A small contrastive audio-text model, trained from scratch: encoder arch transformer.
Rows from block 4 of the audio encoder, named by matrix and row number. Each number is 128 + 32 x the weight over its row's rms, rounded and kept within 0 to 255. All counts start at 0. After the name is the row's rms in percent of the matrix's.
# proj: attention output (encoder.blocks.4.attn.proj.weight, 192x192), inputs 96-191
proj.46 094 [ 90 120  99  75 119 108 118 148 210 131 173 113 101 100  91 143 210 162 154 152 121 137 112 136 136 184 148  81 163 173  38  76 144 155 154 130 102 131 105 100 207  27 130  88  77 175 158  91 103 126 173  98 148 112 131 129 105 152 110 151 141 154 115 135 186  80 104  93 145 108 124 126 168  72 168 145  91 101 115 129 139 139 159  92 108 132 127 138 115  67 130 118 111 160 114 125]
proj.47 098 [169  74 134 196 168 120  84  91 111 132 120  92 113 178 130 111 135 167 123 132 157  21 156 161 149 178 186 161 130 171  87 185 125 121 127  73 130 135 121 123 197 147 141 145 138 133 132 133 101 138 161 200 110  87 165 143  32 155 158 167  74 137 115 137 150 111 109 141 123 121 103 141 130  91  99 126 131  83 185 158  49  60 113 113 172 130 128 145 136 114 120 192 128 155 110  86]
proj.48 087 [128 143 107  52 131 122 154 117 161  79 103 135  96 133 105 172 142 163 139 123  50  90 120  78 109 128 136  92 103  90 128 141 107  74 119 152 122 110 103 145 182  77 114  98  73  91 145 148 113 143 178 154 188 156 124  85  93  93 116 171 113 114 161 127  75 156  96 143 145 128 110 185  96 181 153  71  97 169 108 148 133 145 102 101 166 102  90 146 138 103 106 185 158 130 104 158]
proj.49 087 [104 113  84  73 135 200 110  94 250 104 148 135  64 136 168  72 102 110  54 100 155 161 138  81 154 130 135  63 113 122 128  56 120 123 106  93 177 186 123 127 159 131 143 159 108 153 137 107 126 144 143  96 102 150 144  96 100 134 104 165  98 126 128 164 116 155 135  93 114 174  88 153 118 180 172 141 153 162  95 127 136 138 157 111 133 155 146 133 103  88 126 111 166  66 101 108]
proj.50 094 [109  84 122 115 175 132 127 116 147 121  98 144 101  87 125 143  97 115  97 116 201 189  91  97 103 153 130  92 151 123 118 142 181 132 111 132 140 156  92  65 165  70  82 131  77 134  75 106 142 132 135 160  85  73 122 130 107 116 161 176 132 115 119 123  84 125 113 123  88 185 139 150 185 173 104 152  83  98 114 147 139 101 120 125 138 131 147 128 206 127 150  89  64  76  75  87]
proj.51 105 [135 111  78  93 159 131 151 123 133 107 155 107  89 161  90 130 183 125 175 147 107 187 148 145 143 152 152 118  80 127 106  43 137 111 136 147  69  84 184  88  73 138 127 149  77  98 147 142 121 119 110 111  94 150 124 160 178 127  81 156 140  89 117 100  63 141 106 147 118  83 129 116 140 148  92  87 149 168 173 165  77 133 130 124 123 173 178  86  90 170 178 208 113  94  89 147]
proj.52 105 [166 177 192 158 110 148 125 189 164  92  80 175 138 109 106  99 130 153 123 130 144 157 125 134 165  66  72 184 134  55 173  35 160 112 157 169 126 144 145  86  96  89  54  87 134  54 100  89 117 189 140 163 185 149 108 129 171 125 104 157 146  94  83  89 164 128 130  96 160 156 137 120 131  91  88  94 169  90 138 131 127 185 138 163 119 116 138 125 163 157 116 169 202 127 150  99]
proj.53 091 [166 128 127  75  97  77 152 172 133 150  87 146 154  86 129 121 149 130 131  98 174 166  97 135 131 158 177 177 163 127  75 161 106 137 131 168  64  86  86 151 143 128 117 124 141 157 123 124 168 153  92  77 110  96  87  76 201 110 161 100 130 106 123 117  83 133 123 211  56 111 145 141 155  92 212  85 164  80 133 141 146 142 125 117 140 139 140 126 129 137 120 105 103 172  97 130]
proj.54 106 [116  62 141 143 138 121  71 119 131 102 162 164 129 101 121 144  88 153 153 133 145 126 186 178 126 123 140  99 140  78 129 102  80  76 175 165 114 101 105 180 130 133 111 110  95 155 118 150 169 132 157  63 131 142 118  90  74 125 156 163 111 146  70 136  98 131 107 116 105  88 111 112 139 158 196  59 155 128 104 108 102 113 144 119 130 101 105 138 159 104 129 204 103 138 102 139]
proj.55 099 [116 112 106  82 140 115 107 106 123 112 108 103  98 118 158 162  92 187 130  75  74 104 167  98 163 128 126 131  79  61 130 122 131  70 126 126 201 128 119 116 134 144 114  32 116 118 138 126 126  97 109 122 160 131 153 156 141 151 183 124 101 135 123 172 234 118 155 108 122  95 164 139  59 130 144  97 110  76 172 130 151 104 137 128 150 170 239 160 122 104  95 107 160 161  80 154]
proj.56 090 [168 105 148 157 155 135 128 126 119 181 104 131 152 141 170 119  62 142  99 153  84 115 115 125 115 130 162 128  98 138 108 195 120 223 139  87 129 189 139 156   0  65 104 195 141 147 131 147 130 160  86 127 109  99 142 105 129 144 120 118 109 129  88 102 142 149 129 147  78  91 176 169 152  76 123  60 182 102 190 135 111 161 137 132 133 119 133 120 167 185 178 188 120 145  91 139]
proj.57 114 [124  76 100 155 137  93 146 122 138 157 145 130 122 100 140 165  94  41 146 154 119 168 147  76 114 140 172 122 108 170 186 115 169 104  87 121 125 196 118 111 138  98 140 157 160 104  99 155 145 153  91 153 148 155 126  86 130 108  95 102 137 117 164  82  52 159 204 158 108 116 111  89 150 116 117 152 184 178 127 188 134 125 148 143 100 106 105 134 118 115 130 115 143 139  92 113]
proj.58 109 [124 118 165 133  84 207  50 138 139 152 164 162 140 154 140 162 134 193  72 169 128  92 250 129 129 120 130 105  94 130 148 132 120 153 119 139 106  85 113 115 139 111 155 176 172 155 114 147 120 189 168 133 130 117 102  86 113 150  96 116 109 124 141 122  84 124 151 113 125  61 168  90 161 169 196  46 131 145 132 114  87 178  98 160 116 142 104 120 127 157 167 106 111 107 121 148]
proj.59 115 [150  97 110 205 135 107  99 131 123 142 181 112 145 140 113 146 148 139 123 101 155 143 169 112 119 198 101 185 127 150 168 137 134  99  83 132 126 141 147 132 147 133 142 127 166 114 176 101 118  96 161 178  78 104 100 113  69  69 116 122  86 108 103 134 112 104 126 156 113 100 113 112 111 125  98 114 152 107 133  90 140 158 213 186  96  94 167 150 154 118 118 132 144 198 148 161]
proj.60 106 [134 168 135  98 140 125 156 162 132 174  98 140 118  87 129 146 119  69 100 123 130 169 163 174 105  96 137  90 106 137  92 103 135 168 154 132 144 105  82 142 121 117  96  80 149  69  79  68 119 119 169  92 114 105  88 142 128  76  83  76 101 140 164 108 189 112 124 211 116 125 132 135 108 102 122 146 175 101 133 125  79  57 110 214 118 152 113  83 134 160 181  94 184 124 109 130]
proj.61 089 [174  58 119 147 105 179  81  88  90 144 123 107 179 145 142  90  90 135 133  85 105  86 189 121 135  96 174 115  84 111 137  96  91 144 154 125  75 154 169 189 118 125 129 178  96 161 165 156  67 108 115 140 119  84  93 100 129 142 117 166 114 139 127 168 133 182 122 106 109 163 100 158 136 149 103 150 152  70 142 124 134 134  94 136 120  94 106  97 192 121  82  95  99 166 126 159]
proj.62 109 [167 164  88 125 123  55 140 119  79 107 131 144 161 101 141 145 159  71 176 165 119 150 118 145 133 158 123 162 162 175 107 189  81 149 174 137  97  78  85 164 139 148 128 136 103 165 148 171 101 106 128 134 134 113 144 129 100 142 134 160 174 132  90 120 160  85  63 112  98  73  91 141 137  98 105 130 161 161 141 147 120 107 155  91 125 160 187 136 182 116 155 137  91 123 131 146]
proj.63 107 [131 125  63  64 126  78 184 133 140  84  81 150 157 114 151 149 159  87 211 186  59 142  99 170 133 135 171 115  86 116 141 111 115  97 143 191  93 103 156 196 189 159 120 111  88 129 138 149 129 146 146 129 111 144 166 124 132  65 139 139 143 124 107 139 126 115 137 167 118 148 108 112 126 126  90 129 143 169 119  89  86 164 151 131  94 122 153 121 115 135 134 118 137 119 106  97]
proj.64 094 [129 167  68 114 108  65 190 161 145 110 120 136 106 127 114 175 172 102 127 145 112 161 112 177 111  78 141 130 142 118 111  98 122 121 130 116 138 126  67 150 194 120 198 155 119  86 110 139  47 103 126  85 122 126 203 136 119 115 129 142 142 157 112 163 160 136 160 134 106 168 110 117 159 140 150 123  91 106 166 144 137 127 135 139 157  84 130 189 112  88 185 184 170  76 150 142]
proj.65 102 [116 112 175 135  93 136 118 118 104 114 141 164 113 110 154 109 146 162 124  92  98 188 133 122 124 132 139  81 131 160 144 199 158 115 100  94 170 168 125  82 172 134  96  85  74  72  50 146 107 178 148 135 106 133 139  88  92 115 131 138 149 174 155 104 127 122 152 128 131 162  67 129 115 129 158 106  78 125 115 173 121 138  91 184  59 144  72 131  82 137 131  71 154 143 184 106]
proj.66 092 [111 104  78 132 176 161 118 146  82 123  90  88 127 151 130 143 107 114 111 171 178 166  56 110  98 145 109  89 147 123 130 103 155 113 126  93 153 146 140 130  72 149 139 166  88  71 164 110 123  99 115 167 113 178  66 189 153 125 147 105 148  94  77 165 125 122 104 101 109 121 121 153 147 131 167 185 158 141 163  99  80  59  66 128 111 146 165 148 112 132 178 159 126 140 137 157]
proj.67 100 [131 193 118 142 119 147  73 110 154 131 130  94  85 191 146 138 124 153 108 100 175  82 202 163 117 144 119  86 112  82 115 116 191 128 136 134  92 126 174 136 145 128 177  91 133 162 124 168 118 118 112 105 136 109 123  67 188 133 128 133 120 106 121 195 107 146 160 134 132 117 104 113 163 134 162  64 133  93  87 159 112 115 103 176 100 134 123 100 100 111 105  84 225 104 136 115]
proj.68 093 [145 132 112 114  63 131 127 181 174 104  86 162 116 163  93 150 203 141 193 140 135 187  86 131 149 157 100 157 167 137 167 167  78 146 156 169 133  69 115 147 104 121 132 138  96 107 103 125 110  92 119 105 170 130 184 161 135 121 101 161 184 145 153 169 146 149  88 126 126 142  94  79 152 128 158 130  82  94 111 183 188 124 104 116 145  86  69 124  63 173 151 123  72 145  76 183]
proj.69 101 [ 92 138 151 130 129 162 136 146 137 118 180 120 134  71  96 141 160 161 142 182 189 118  94  80 158 138 131 157 128 120 121  27  87  63 142 116 112 105 101  99  89 144 150  96 135 184 115  77 136 132 147 130 186 107 112 140 136 179 113  82 105 130 146 122  69 182 126 192 132 111  95  73 173 180 136  93  83 136 118 136 138 153 129 105 120 140  67 119 137 138 120 147 119  88 159 126]
proj.70 100 [ 95  43  89 144 173 152 189 131 105  91 152 181 111 106 157 140  92 189  64 182 169  99 177 147  91 134 141 166 173 109  67 141 151  99 127  97  92 179 136  92 100  75  42  92 140 112 146 125  99 160 197 152 122 115  66 150 135 188 103 162 133 118  98 134  86 172 159  97 103 142  96 156 187 125  86  98 144 153 122 142  60 127 117 158 148 138 143  97 151 138 114 125 160 208 104 137]
proj.71 085 [151 172 116 160 178  25 213 145 122 104  99  84  94  76  93 100 164 175 149 173 175 153 136 140  88 201 124 131 107 159  88 124 181 129  71  91 118 175 108 180 106 123 129 156 116 168 155 168 166  83 111  88 128 137 113 161 123 145 122 138 164  87 109 117 124 156 177 130 158 128 127 121 166 148 120 108 125 142 133 127 109 114 145 129 108  91 138  98  97 137 130 168 142 153  73 113]
proj.72 102 [129 127  99 128 104 160 193 134  86 114 122  94 144 117 147 175 125 115 138 149 181 180 181 124 156 112 188 168 107 140 139 106 138 104 138 120 161 156 110 150 184 109 131 145 140  69 124 131 129 154 177 163 121 140 155  65  73 165 135 141 153 144 148 132  67 134 164 159 142 113 151  42 126 142 159  93 119 118  99 110 151 112 123 183 100 119 141 163 152  94 109 142 194 112 165 130]
proj.73 097 [121 170  68 144 174  49 155  61 130  95 106 100 140  69 204 127 130 133 101 121 142 139 149  97 119 156 106 111 152  74  85 157  71 141 213 123 124  85 135 125 144 167 103 118  84 174 106 141 152 161 145 122 163 140 138 174 152 113  78 113  85  68 178 169 198  88  83 123 162 132 146 141 107 120 108 113 159 101 108 158 146 116 148 122 171 159 161  88 160  78 114  31 132 128 149 160]
proj.74 098 [112 100 110 114  69  98 146 182 174 120 145 134 143  99  72 169 102  44  90 160 140 131  78 144 148  82 130 123 153 151 127  94  91 152 103 147 105  89 171 123  99 131 152 161 165 140  85 144 100 163 138 148 129  96 115 142  92 146 166 106 104 128  97 129  96 124 133  97 158 138 144 168 186 125  86 140 155 105  82 164 118 184 132 130  92 111 169 103 110 156 124 102 134 191 165 139]
proj.75 111 [ 57 140 137  92 135 100 117  85 115 112  97 101  81 107 163 137  76  75 102 153 147 132  58 156 153 157 149 112  70  80 113  52 134 101 108 183 148 115  69 123 221 127 167 100 113 131 106 137 130 143  89 119 143 138 156 147 165 100  92  99 141 145 115 168 167 136 116 168 115 107  82 150  93 148 112 221  57 158 129 114 175 168 157 106 119 133 177 158  88 143 138 132  92 114 143  69]
proj.76 094 [ 74 149 118 108 109 143  91 137 132 211 117 154 109 113 111 126  82 103 124 133 148 187 123 105 157 148 114 107 126 185 111 141 101  99 161 157 156 131 140 138  90 151 134 128  99 138 132 140  91 127 147 136 183  67  88 113 146 116 150 121 112 102 155 140 127  86 207 107  77  80 106  81 103 128 162 108 137 130  88  88 142 126 170 211  79 121 167 164  86 133 187 151 168 128 109 127]
proj.77 102 [ 99 111 136 174 122  81 124 177  54 123 118 114 175  89 148 141 166 147 189 113  82  86  98 124 133 158 173 153 200  98  70 212 128 122 161 113 100  99 119 161 135 159 136 118  77 101 109 156 111 137 152 152 106 139 141 116 155 141  65 173 124 128 156  96 189 122 145  89 100 141 194 184 130 123 136 101  76 146  94 157 191 147  90  68 217 118 151 110 147 125 127  99  94 183 135 139]
proj.78 097 [134 145  93 147 134 100 163 136 135 110  83 130 103 118 118 131 122 162  94 163 161 145 136 178 114  72 133 133  98 129 111 106  91 118 109 107 117 143 165 116  51 132 132 126 168  89 168 143 134  34 133 149 136 107 130 141 105  98  95 123  84 155 154 185 100 158 142 116 207 149  53  81 102 136 138 168  66 121 139 120 173 101 151 139 181 168 190 170 184 112 127 133 124 125  77 115]
proj.79 100 [154 117 185 121 125 127 132 142  87 125 120  66 119  63 225 159 154  96 129 113 160 197  78 112 109 111 108 123 146 174 123  94  99  64 146 134 149 103 127 122 163 110  97  65  98 137  94 154 130 103 132 136 180 113  84 164 149  83 134 105 124 134 162 110 102  94 141 120 139 114 196 123 126  84 160  19  94 139 129 132 161 180 168 101  59  87  98 129 104 100 193 158 187  66 178 125]
proj.80 086 [158 175 124 158 122  81  72 109 137 100 139 170 128 151 133 154 145 130 157 173 176  79 167 190 120 159 126 147 162 121  99 119  89  90 100 169 111  87 129 113 155 186 106 113 133 135  91 167  98 147 153 147 117 139 179 135 146 103 146 132 146 111  86 170 113 101  81  68 124 127 117 152 103 152 139 100 119  87 148 101 175 164 159 110 125 140 110 164 117 149 139 127  77 119 120 118]
proj.81 098 [111 158 116  88 125  87 172 113  88 120 128 135 175 112 103 129  84 172 159 113 124  94 118 102  95 201 101  96  83  59 141 100 133  70 127 163 100 130 113 108 177  92 167 116 112 162 126 187 226 155  71  77 170 131  88 158 135 126 121 128 144  93 155  52 187  94 119 115 100 135 130 129  87 161 123 122 112  94 108 127 141 126  83 124  89 115 138 100 115 142  96 110 127 131 113 111]
proj.82 098 [126 144 115 133  79 150 133 138  99 195 131 163  71 129 107 144 146 123 117 159  97 125 189 159 115  92 152 141 135 109 158 102 162 131  81 144 122 121 111 111 140 144 153 191  81  91 140 138 138 120 113 123 149 173  82 103 147  76  80 107 187  78 118 133 173 138  94 118 150  82 152 140 118 157 148 105 154 123 159 185 134 154 148 140  38 142 153 102 131 142 172 184 130  72 138 174]
proj.83 101 [101 137 121 120 108  80 154 171 140  92 134 175 122 139 107  90 130 126 151 140 139 127  56 123 159  78 152 169 169 159  59 109 152 153  98 130 162 190 123 158  97 147  64 128 204  99 136 113 142 157 124 169  70 119 168 101 108 148 133 124 102  82  92 143  75  87 141 124 168 179 126  93 183 102 128 219 122 102  56 121 135  94 176  98 153 115 161 153 197  69  82 128 140 164  97  85]
proj.84 095 [ 53  50  85 167 197 138 153 170 124 108 145 117  79 143 144 114  96  87  99 151 114  92 162 168 183 117 105 105 153 133  69 101 165 136 130 128  91 162 195 140  49 118 122 112 184  86 125 168 163 135 122 186 116 123 149 130 116 168 131 159  91 153 140 144  89 137 103 133 126 165 156 157 160 147  43 123 186 108 131 151 139 166 150 118 105 105 133 134 146 144 131  89 102 114 100 137]
proj.85 104 [ 70 121 129  84 143  91  95 122  97 127 122 182 132 124  90 159 126 149  60  46 182 132 141 118  97  99 114 129 150 136 113  97 119 146 141 123  71  89  95 118 115 117 146 208 165 129 114 148  75 123 166  84 106 126 144  71 116  88 179 106 114 137 127  95  81  88 132 121 117 127 156 142 115 133 183 116 112 132 151 182 130 116 142  29 135 165 123 121 122 118  82 181 158 136 116 117]
proj.86 097 [119  97 107 151 111 154 111  92 102 143  98 139 126 116 167 140 136 149  93 160 146 137 154  95 122 171  96  91 114 136 153 100 138 118 123 155 156 145 129  73 127  96  90  48  89  97  95 141 109 131 110 114 146 115 162 149  59 137 193 123 167 141 161 149 150 133 135 192 140 158 139  97  49 142 121  71 106 167  79 136 108 173 106 141 137 143 127 106  50  86 207 138 159 146 126 115]
proj.87 112 [126  58 151 133 165  86 110 100 108  60 153 119 130 121  75 151 174 161 105 158 118 159  87  12 128 182 156  34 102 201 121  60 142 140  98 104  75 118 166 138  71 156 166 156 150 161 175 121 147 133  87 137 125 132 113 113 156 146 118 139 102 142 129 192 133 130 138  67 176 136 142 141 175 204 108  99 152 110 113 187 145 149 150 156  92 179 148  78 113 155 154  87 126  95 114 107]
proj.88 095 [ 70 110 143 122 133 115 115 159  61 108 217 111  96 135 122 154 148 163 121 107 177 136  98 149 195 107 187 104 120 130  78  71  97  89 119 148 171  47 152 124 134 142 166 104 125  98 112 133 171  93 132 141 179 212  89 146  50  80  73  97 104  97 137 108 173 122 109 139 118 168 150 150 109 157  84 136  94 124 150 131 114 115 118 122 129 148 158 168 164 173 105 164 135  78 125 141]
proj.89 098 [148 183 156 162  38 156  65 132 191 188 185 154 122 150  95  98 172 190 133 124 137  85 151 180  95  97 113 120 121 108 137 155  60 185 133 115  87 111 141 142 163 155 120 100  98 174  97 111 154 116 124 121  70 130 156 138 140  80 165 166 120 131 125 188  93 100 121 102 106  93  89  91 124 146 111 106 158 165 111 128 128 138 119 171 133 114  85 104 131 128  78 161 115 150 144 157]
proj.90 102 [103 159 124 122 145 119 122 153 141 143 126 125  93  88 112 110 127 108 108 124 174 141 183 144 176 113 129  66  85 105 109 153 117 117 167 139 157 139  96 130 144  48 129 128 170 125 188 157 135 169 104  85 193 159 170 120 121 174 130 143 168 127 138 186 166 124 135 108 154 141 164 146 100 117 126  97 134  96  62 153 168  95 161 180  95 205 154 173  74 125 146  91 207 149 168 161]
proj.91 098 [156 116 123 119 172 146 128 119 104  87  98 167 178  97 191 170 101 123 110 105 136  49 138 124  78 150 107 134  91 115 116 133 145 141 142 171 106  84 108 112 179 169  74 105 114 134 118 121 166 173  50  82 122 111  99 169 124 185 146 160 105 130 178 193 207  72 105  94 182 121 147 160 125 144 152 152  99  72 156 103  99 121  71  84 123 103  95 119 102 117 117  86 130 134 178 103]
proj.92 102 [141 142 145  81  74 170  97 116  85  96 157 130 134  70 182 168 159 140 169 135  89 135 147 149 196  94 130  93  82 108 133  90 107 115 148 148  93 106 179 132 196 155 122  93 136 124 136 223 136 119 145 121 142 184 138 125 179 102 136 148 103 103 129 132  51 177 103 201 131 147 134 134  22 169 157  30 188 176  79 157  87 117 144 172 104 141 136 116 115 104 159 177 186 124 135 135]
proj.93 092 [100  67 178  88 105  67  97 145 130 147 117 148  99 117 134 135 162 112 114 116 102  62 116 116 105 156 146 140 108 147 166 139 146 157 153  82 181 140 163 184 109 159 115 174  95  91 125 167 134 134 129 168 139 170 148 103  44 164 180  91  83 102 133 110  39 182 124 155 129 185 144 113 140  87 130  96 144 137 107 116 109  94 111 143 124 144 154 158 112 115 120 100 101 179 124 175]
proj.94 100 [149 125 134 173 106 113  89  90 138 119 109 135 155 136 166 168 115 200 110 103 140  78 120 105 120 124 103 159 155 112 176 107  90 167 176 138 125 114 169  97 152 131  89 140 131 140 158 126  95 136 211 146 151  86 172 100  89 178 181 121 119  98 150 154 102 120 136 161 105 129 181 118 119 150 115 150 143 115  81 161 123  99 160 146 135  66 115  99 132 132 174 143 153  99 150  98]
proj.95 100 [181 123  93 136 116  96 112  63 137 110 138 126 114 126 118 131 102  83 113 168 203  87  97  94 122  84 113 161 128  97 172 109 135  81 153 119 161 123  93 100 223  69 119 101  62  64  97 186 117 135 101 178 166 127 141 117 168 107  87 144 143 126 125 153  83 135 169 128 107 109 120 122 116 135 152  90  90 140  83 138 129 150 180 144 151  99 160 159 101 137 109  73 153 141 146 121]
proj.96 107 [ 83 179  90 137  86 122  71  94 134 160 127  92  80 164 151 116 117 128 142 142 118  91 127 111 106 207  69  76 145 143  87 116 170 140  71  74 176 178 145 146 107  96  66  72 128 122 152  83  88 103 126 135 131  88 174 129 144  57 119 154 143  99 101  66 159 148 123 126 136  85 147 137  87 187 116  55  95 106 183  93 137 168  91  94 167 135  98  90  85 145 163  80  88 145 121 123]
proj.97 103 [132 126 119 117 100  98 138 132 147 144 160 105 111 121  84 141 121 111 108 149 169 123 138 101  98 183 140  85 110 122 121 133 121 105 142  66 141 114 138  91 243 113 197 120  98  97 156 176  61  85 113 100 147 143 105 115 143 103 114 115 122 180 199 100 119 146 162 113 145 173 103 148 153 134 104 136 114 107 193 120 159 103 155  98 152 143  94 153  44  92 110 128 155 127 152 113]
proj.98 090 [111  87 146 164 107  87 149 126 136 114 163  93 114 183 139  82  81 143 121 147 112  99 135 151 113 113  79 139 143 142 122 205  96  72  71 136 118 131 189 154 175 128 107 158 127 164 171 145 137 138 174 141 127 160 171 118 102  91 166 135 208 121 114  97  97 128 139 111 107 104 116 112 145 109 140 108 170 166  68 164  77 131 137 208  60 186  89 142 136 153 139  64 146 160 149  80]
proj.99 106 [ 73 121 100 111 142 128 221 144 122 182 171 115 100 106 140 145 183 134 130 174 142 147 162  75  84 138 147  83 115 149 157  36 164 138 101 149 147 141 155 112  64 107 133 119 203 106 108  93 102 134 143 115 114 137 128  72 110 110  99 144  93 146 146 150 150 112 109  31 107 115 176 161 155 129 108 109 132 155 150  99 144 102  78  91  86 105 153 167  82  93 106 187 131 126 123 139]
proj.100 102 [152 141 146 184 185 157 149 106 152 135 122 146 133 116  92  45 144 135 163 121 114 115 134 152 124 115 142 115  83  89 149  44 113 136 148 107 118 178 160 140  80 142 147 122  96 143 122 141 183 132  45 109 114 187 102  50 151  86  80  62 143  86 139  67 145 155 131 155 186 129 161 100 136 142 125 166 124 121 137  94 135 176 162 143 118 116 105 117 139 172 141  92 105 135 153 173]
proj.101 113 [128 115  90 129 153 109 154  91 101 163 138 106 115 154 169 123 133 169  96 169 144 159 182 116 101 124 154 155 140  74  72 105 138 160  78  88 136 150  98 179 196 129 153 201  89 118 145  98 147 132 159 146 132 146 173  97 120 137 105 108  79  82  86 136 123 143 158 126 107 114 106 127 176 162 110 145 195 119 131  94 168 168 145  76 102 123 114 107  88 175 154 116 125 141 109 118]
proj.102 097 [127 128 136 166  57 163  97  66 132  91 148 118  99  98 103 100 153 166  69  43 135 129 176 155 127 108  70 117 144  65 139 120 119 114 179 134 122 101 133 141 102 199 136  69 123 132  99 147 120  75  91 104 124 124  93 156 134 170 136 131 102 127 144 104 102 126  93 116  82  85 135  46 163  96 153  92 157 135  93 168 120 105 134 120  98 130 119 138 109 118 133 170 133 137 138 108]
proj.103 095 [125 166 124 166 134 214  58 101 160 112 146 136 104 109 114 142 126 128 149 143 143 147 157  98 182  66 112 171  79 118 123  91 119  87 144 122 112 100 117 138 153 217 142 108 169 161 132 134 127 177 101 130 124 171  71 149  88 130 140 130 142 112 107 127 122 124 158 101  98 125 163 115 175 124  97 146 122 112 102  85 164 123 161  94  93  90 127 166 156 123 178 211 185 115 135 148]
proj.104 105 [107 144 144 145 115 146 103 128 156 134 138 164 130 181 127 119  70 106 150 177 150 162 123 152 108  55 147 193 151 102 123 136 125  97  97 119 185 107  98 155 167 142 206 128 105  87 137 132 152 124 104  92  60 139 167 118 116 171  99 154 134 142 170 155 105 173 118 169 106 183 113 123 110 176 121 149 132 117 164 152 142 101 146 131 127 152 138 121 125 137 120  57 112 158 172 131]
proj.105 099 [ 89 160 120  97 115 128 184 161  88 136 116 145 121  88 106 107 143 227 128 135 160 167  91  97 122 106 145 102 160  87  60  75 155 100  86 118 168 112  62 145 150 109 151 160 142 133 149 144  86 140 137 112  81 151 150 106  94 147 122 135 132 164  60 131 137 113 108 106 140  78 113 137 145 103  98 173 174 114 140 118  89  83 129 163 222  80 140 120 197  88 139 128 161 170 144 109]
proj.106 094 [155  51 155 112 145  97 153 165 122 139 110 168 144 144 105 112 128 110 141  18 156 118 109 120 159 143 154 113 151  92 116 116 127 119 120 135 136 165 122  95 174 121  43 137  77 152 127 108  34  57 187 115 113  78 117 147 129 134 174 142 126 152 119 163 124 106  76 185 161 137 117 147 136 166 175 148 154  67 132  89  80 117 116 114 149  93 166 112 102 133 104 130 165 114 116 121]
proj.107 099 [ 96 133  95  91  81 118 116 151 140  85 184 156 150 117 155 150 171 199  57  99 113 120  91 123  80 140  95  69 150 216 129 131 120 140 106 130 125 133 152 127 156 148 118 148  92 121  68 161 137 176 136 144 110  50 134 166  94 168 116 106  73 140 185 125 136 127 138 150 115 174 172 154 183  87 103  72 135 104 134 100 136  82 118 150 168 126 112 117 114 111 129 187 127 116 140 168]
proj.108 095 [135 117 111 212 172  64  80 111 177 124  95 130 149 145 181 113 143 113 146 158 127 143 156 151 104 157 120 130 142 137  69 139 110 167 112 165 137 162 117  87 153  75 127 111  97 122 123 115 147 176 153 199  70 106 195 169  83 128 159 162 146 129 135  88  98 196 117 141 151 118 114  68 125  90  91  87 171 137 110 138 168 154 124 176 111 175 183 117 132 179 138 120  96 117  97 119]
proj.109 097 [115  67 119 158 176 122 156 103 102 132 119 131 147  67 117 181 184 152 162 228 118 165 104 122 100 166 173  76  65 126 105  78 149 110 121 105 151 144 139 128 132 107 141 124 120 112 141  81 117 120 118 147 118 148  87  96 164 120 122  78 143 161 106 114 160 140 105 129 173 124 146 100  99 121 165 134 135 144 179 132 159 152 153 153 142 183 116 140 172 124  91 102  91 137 179  95]
proj.110 100 [209 112 142 132 146 109 138 124 143 149  97 109 184 111 109  98  43 144 140 125 129 121 122 164  97 166 132 112 101 108 102 154 203 110 137 110 143 146  66 101 126  94  81 160 136 101 130  83 158 140  90 114  66 157 172 149  91 160 139 111 149 103 110 133  66 147 142 110  87 115 134  87 117 131 132 129 156 175 155 108  97 132  91 127 148  97  91 168 102 178  67 233 119 129 149 114]
proj.111 105 [106  94 129 115 147 105 124 119 145  98 146 164 194  65 162  92  74 128  98 167 105 160 165 184 154 168 118 139  88 175 124 138 137  76  76 146 110 114 129 135 115 139 118  95 135 131  79 167 224 153 128 107 113 152 125 116  87 114  86 138 123  85 136  76 143 157  78 139 124  97 148 162 146 187  89 112 162 124  93 105 129 112 131  78  72  73  52  93  97 120 148 123 163 139 165 145]
proj.112 105 [130  95  89 135 117 143 138 116 130 128 196  90 128  78 129 135 134 151 131 180  95  98 110 128 131 133 117 127 118 156 192 187 119  99  87  83 177  79 137 122 158 157 113 120 113  98 137 187 141 152 119 179 194 100 141 142 130 122 175  80 133  81  85 147 185  52 148 123 163  81  99 131 181 121  91 154 145 115 108 119 103 128 148  96 147 207 112 166 128  81 150 132 119 177  89 154]
proj.113 103 [170 171  91 157 126 116 147 163  93 109 124 124 171 148 123 118 147  95  99 107  96  91 133 152  92 120 133 143 163  87 135 148  82 151 174 151 128  20 185  95 158 156  72 105 202 130 111  97 154 102  92 142 147 156 178 105  94 118 107  63 151 103 172  91 105 166 141 130 155 137 172 138  60 103 124 114 190 132 141 136 102 131 156 102  89 136 138  99 119 146 132 158 116 142 114 163]
proj.114 106 [115 118 130 102 167  79 188 170 116 146  93 160 121 107 173 171  82 104 117 212  92 168  99 134 125 100 180 115  93 155 110 117 106  72 166 128 149 129  67 121 156 148 160  96  62 135 101 198  89 120 146 137  96 101 149 110 134 170 200 191 104 136  66 159 177 128  64 103 159 102 143 150 135  62 163 108 127 110  90 180 154 167 109 150  64 148  99 112 132 185 107 138 143 120 142 127]
proj.115 098 [131 156  58  87 162  88 168 156  82 126 117  81 176 121 101 125 166 133 125  92 148 115 127 171 141 162  77 129 148 206 150  71 119  70 156 113 122  73 153 101  83 163  96  98 142 197 169 170 142 148 102 139 151 110 204  88 155 159 135 143 127 121 156 171 120  58 122 139 172 160 115 113 134  88  85 110 101 156 147 112  78  90 127  81 160 132 142  91 151 104 133 158 136 149 155  86]
proj.116 100 [113 187 120 109 100 204  87 167  79  98 127 137 127 200 172 165 153 143 199  46  18 114  80 107 108 144 140  87 151 134 140 111 154 184 148 124 137 124  92 180  77 156 146  96 189 124 122 148 166 133  46  90 126 149 163 135 167 130 134 149 117 122 150  89 157 139  77  60 179 162  95 138 146 169 149  75 141 142 135 194  98 146 151 117 127 127 136 129 202 138 129 110 129 149 139 105]
proj.117 111 [109 145 102 116 143  74 187 161 163 150 123 159 124 156  66 129 162  96 178 199 148 161 101 182  61 169 111 133 220 202 101 142 141 143 128 146  89  94  96 142 154  94 189 128  93 184 150 152 131 161 101 153 173  88 115 143 142 143 116 161 178 133 114 175 149 120 145 115 107 150 171 128  81 139 146 149 102 162 107 137  95 126  83 168 141 109  63 125 157 190 117  99 103  63 141 183]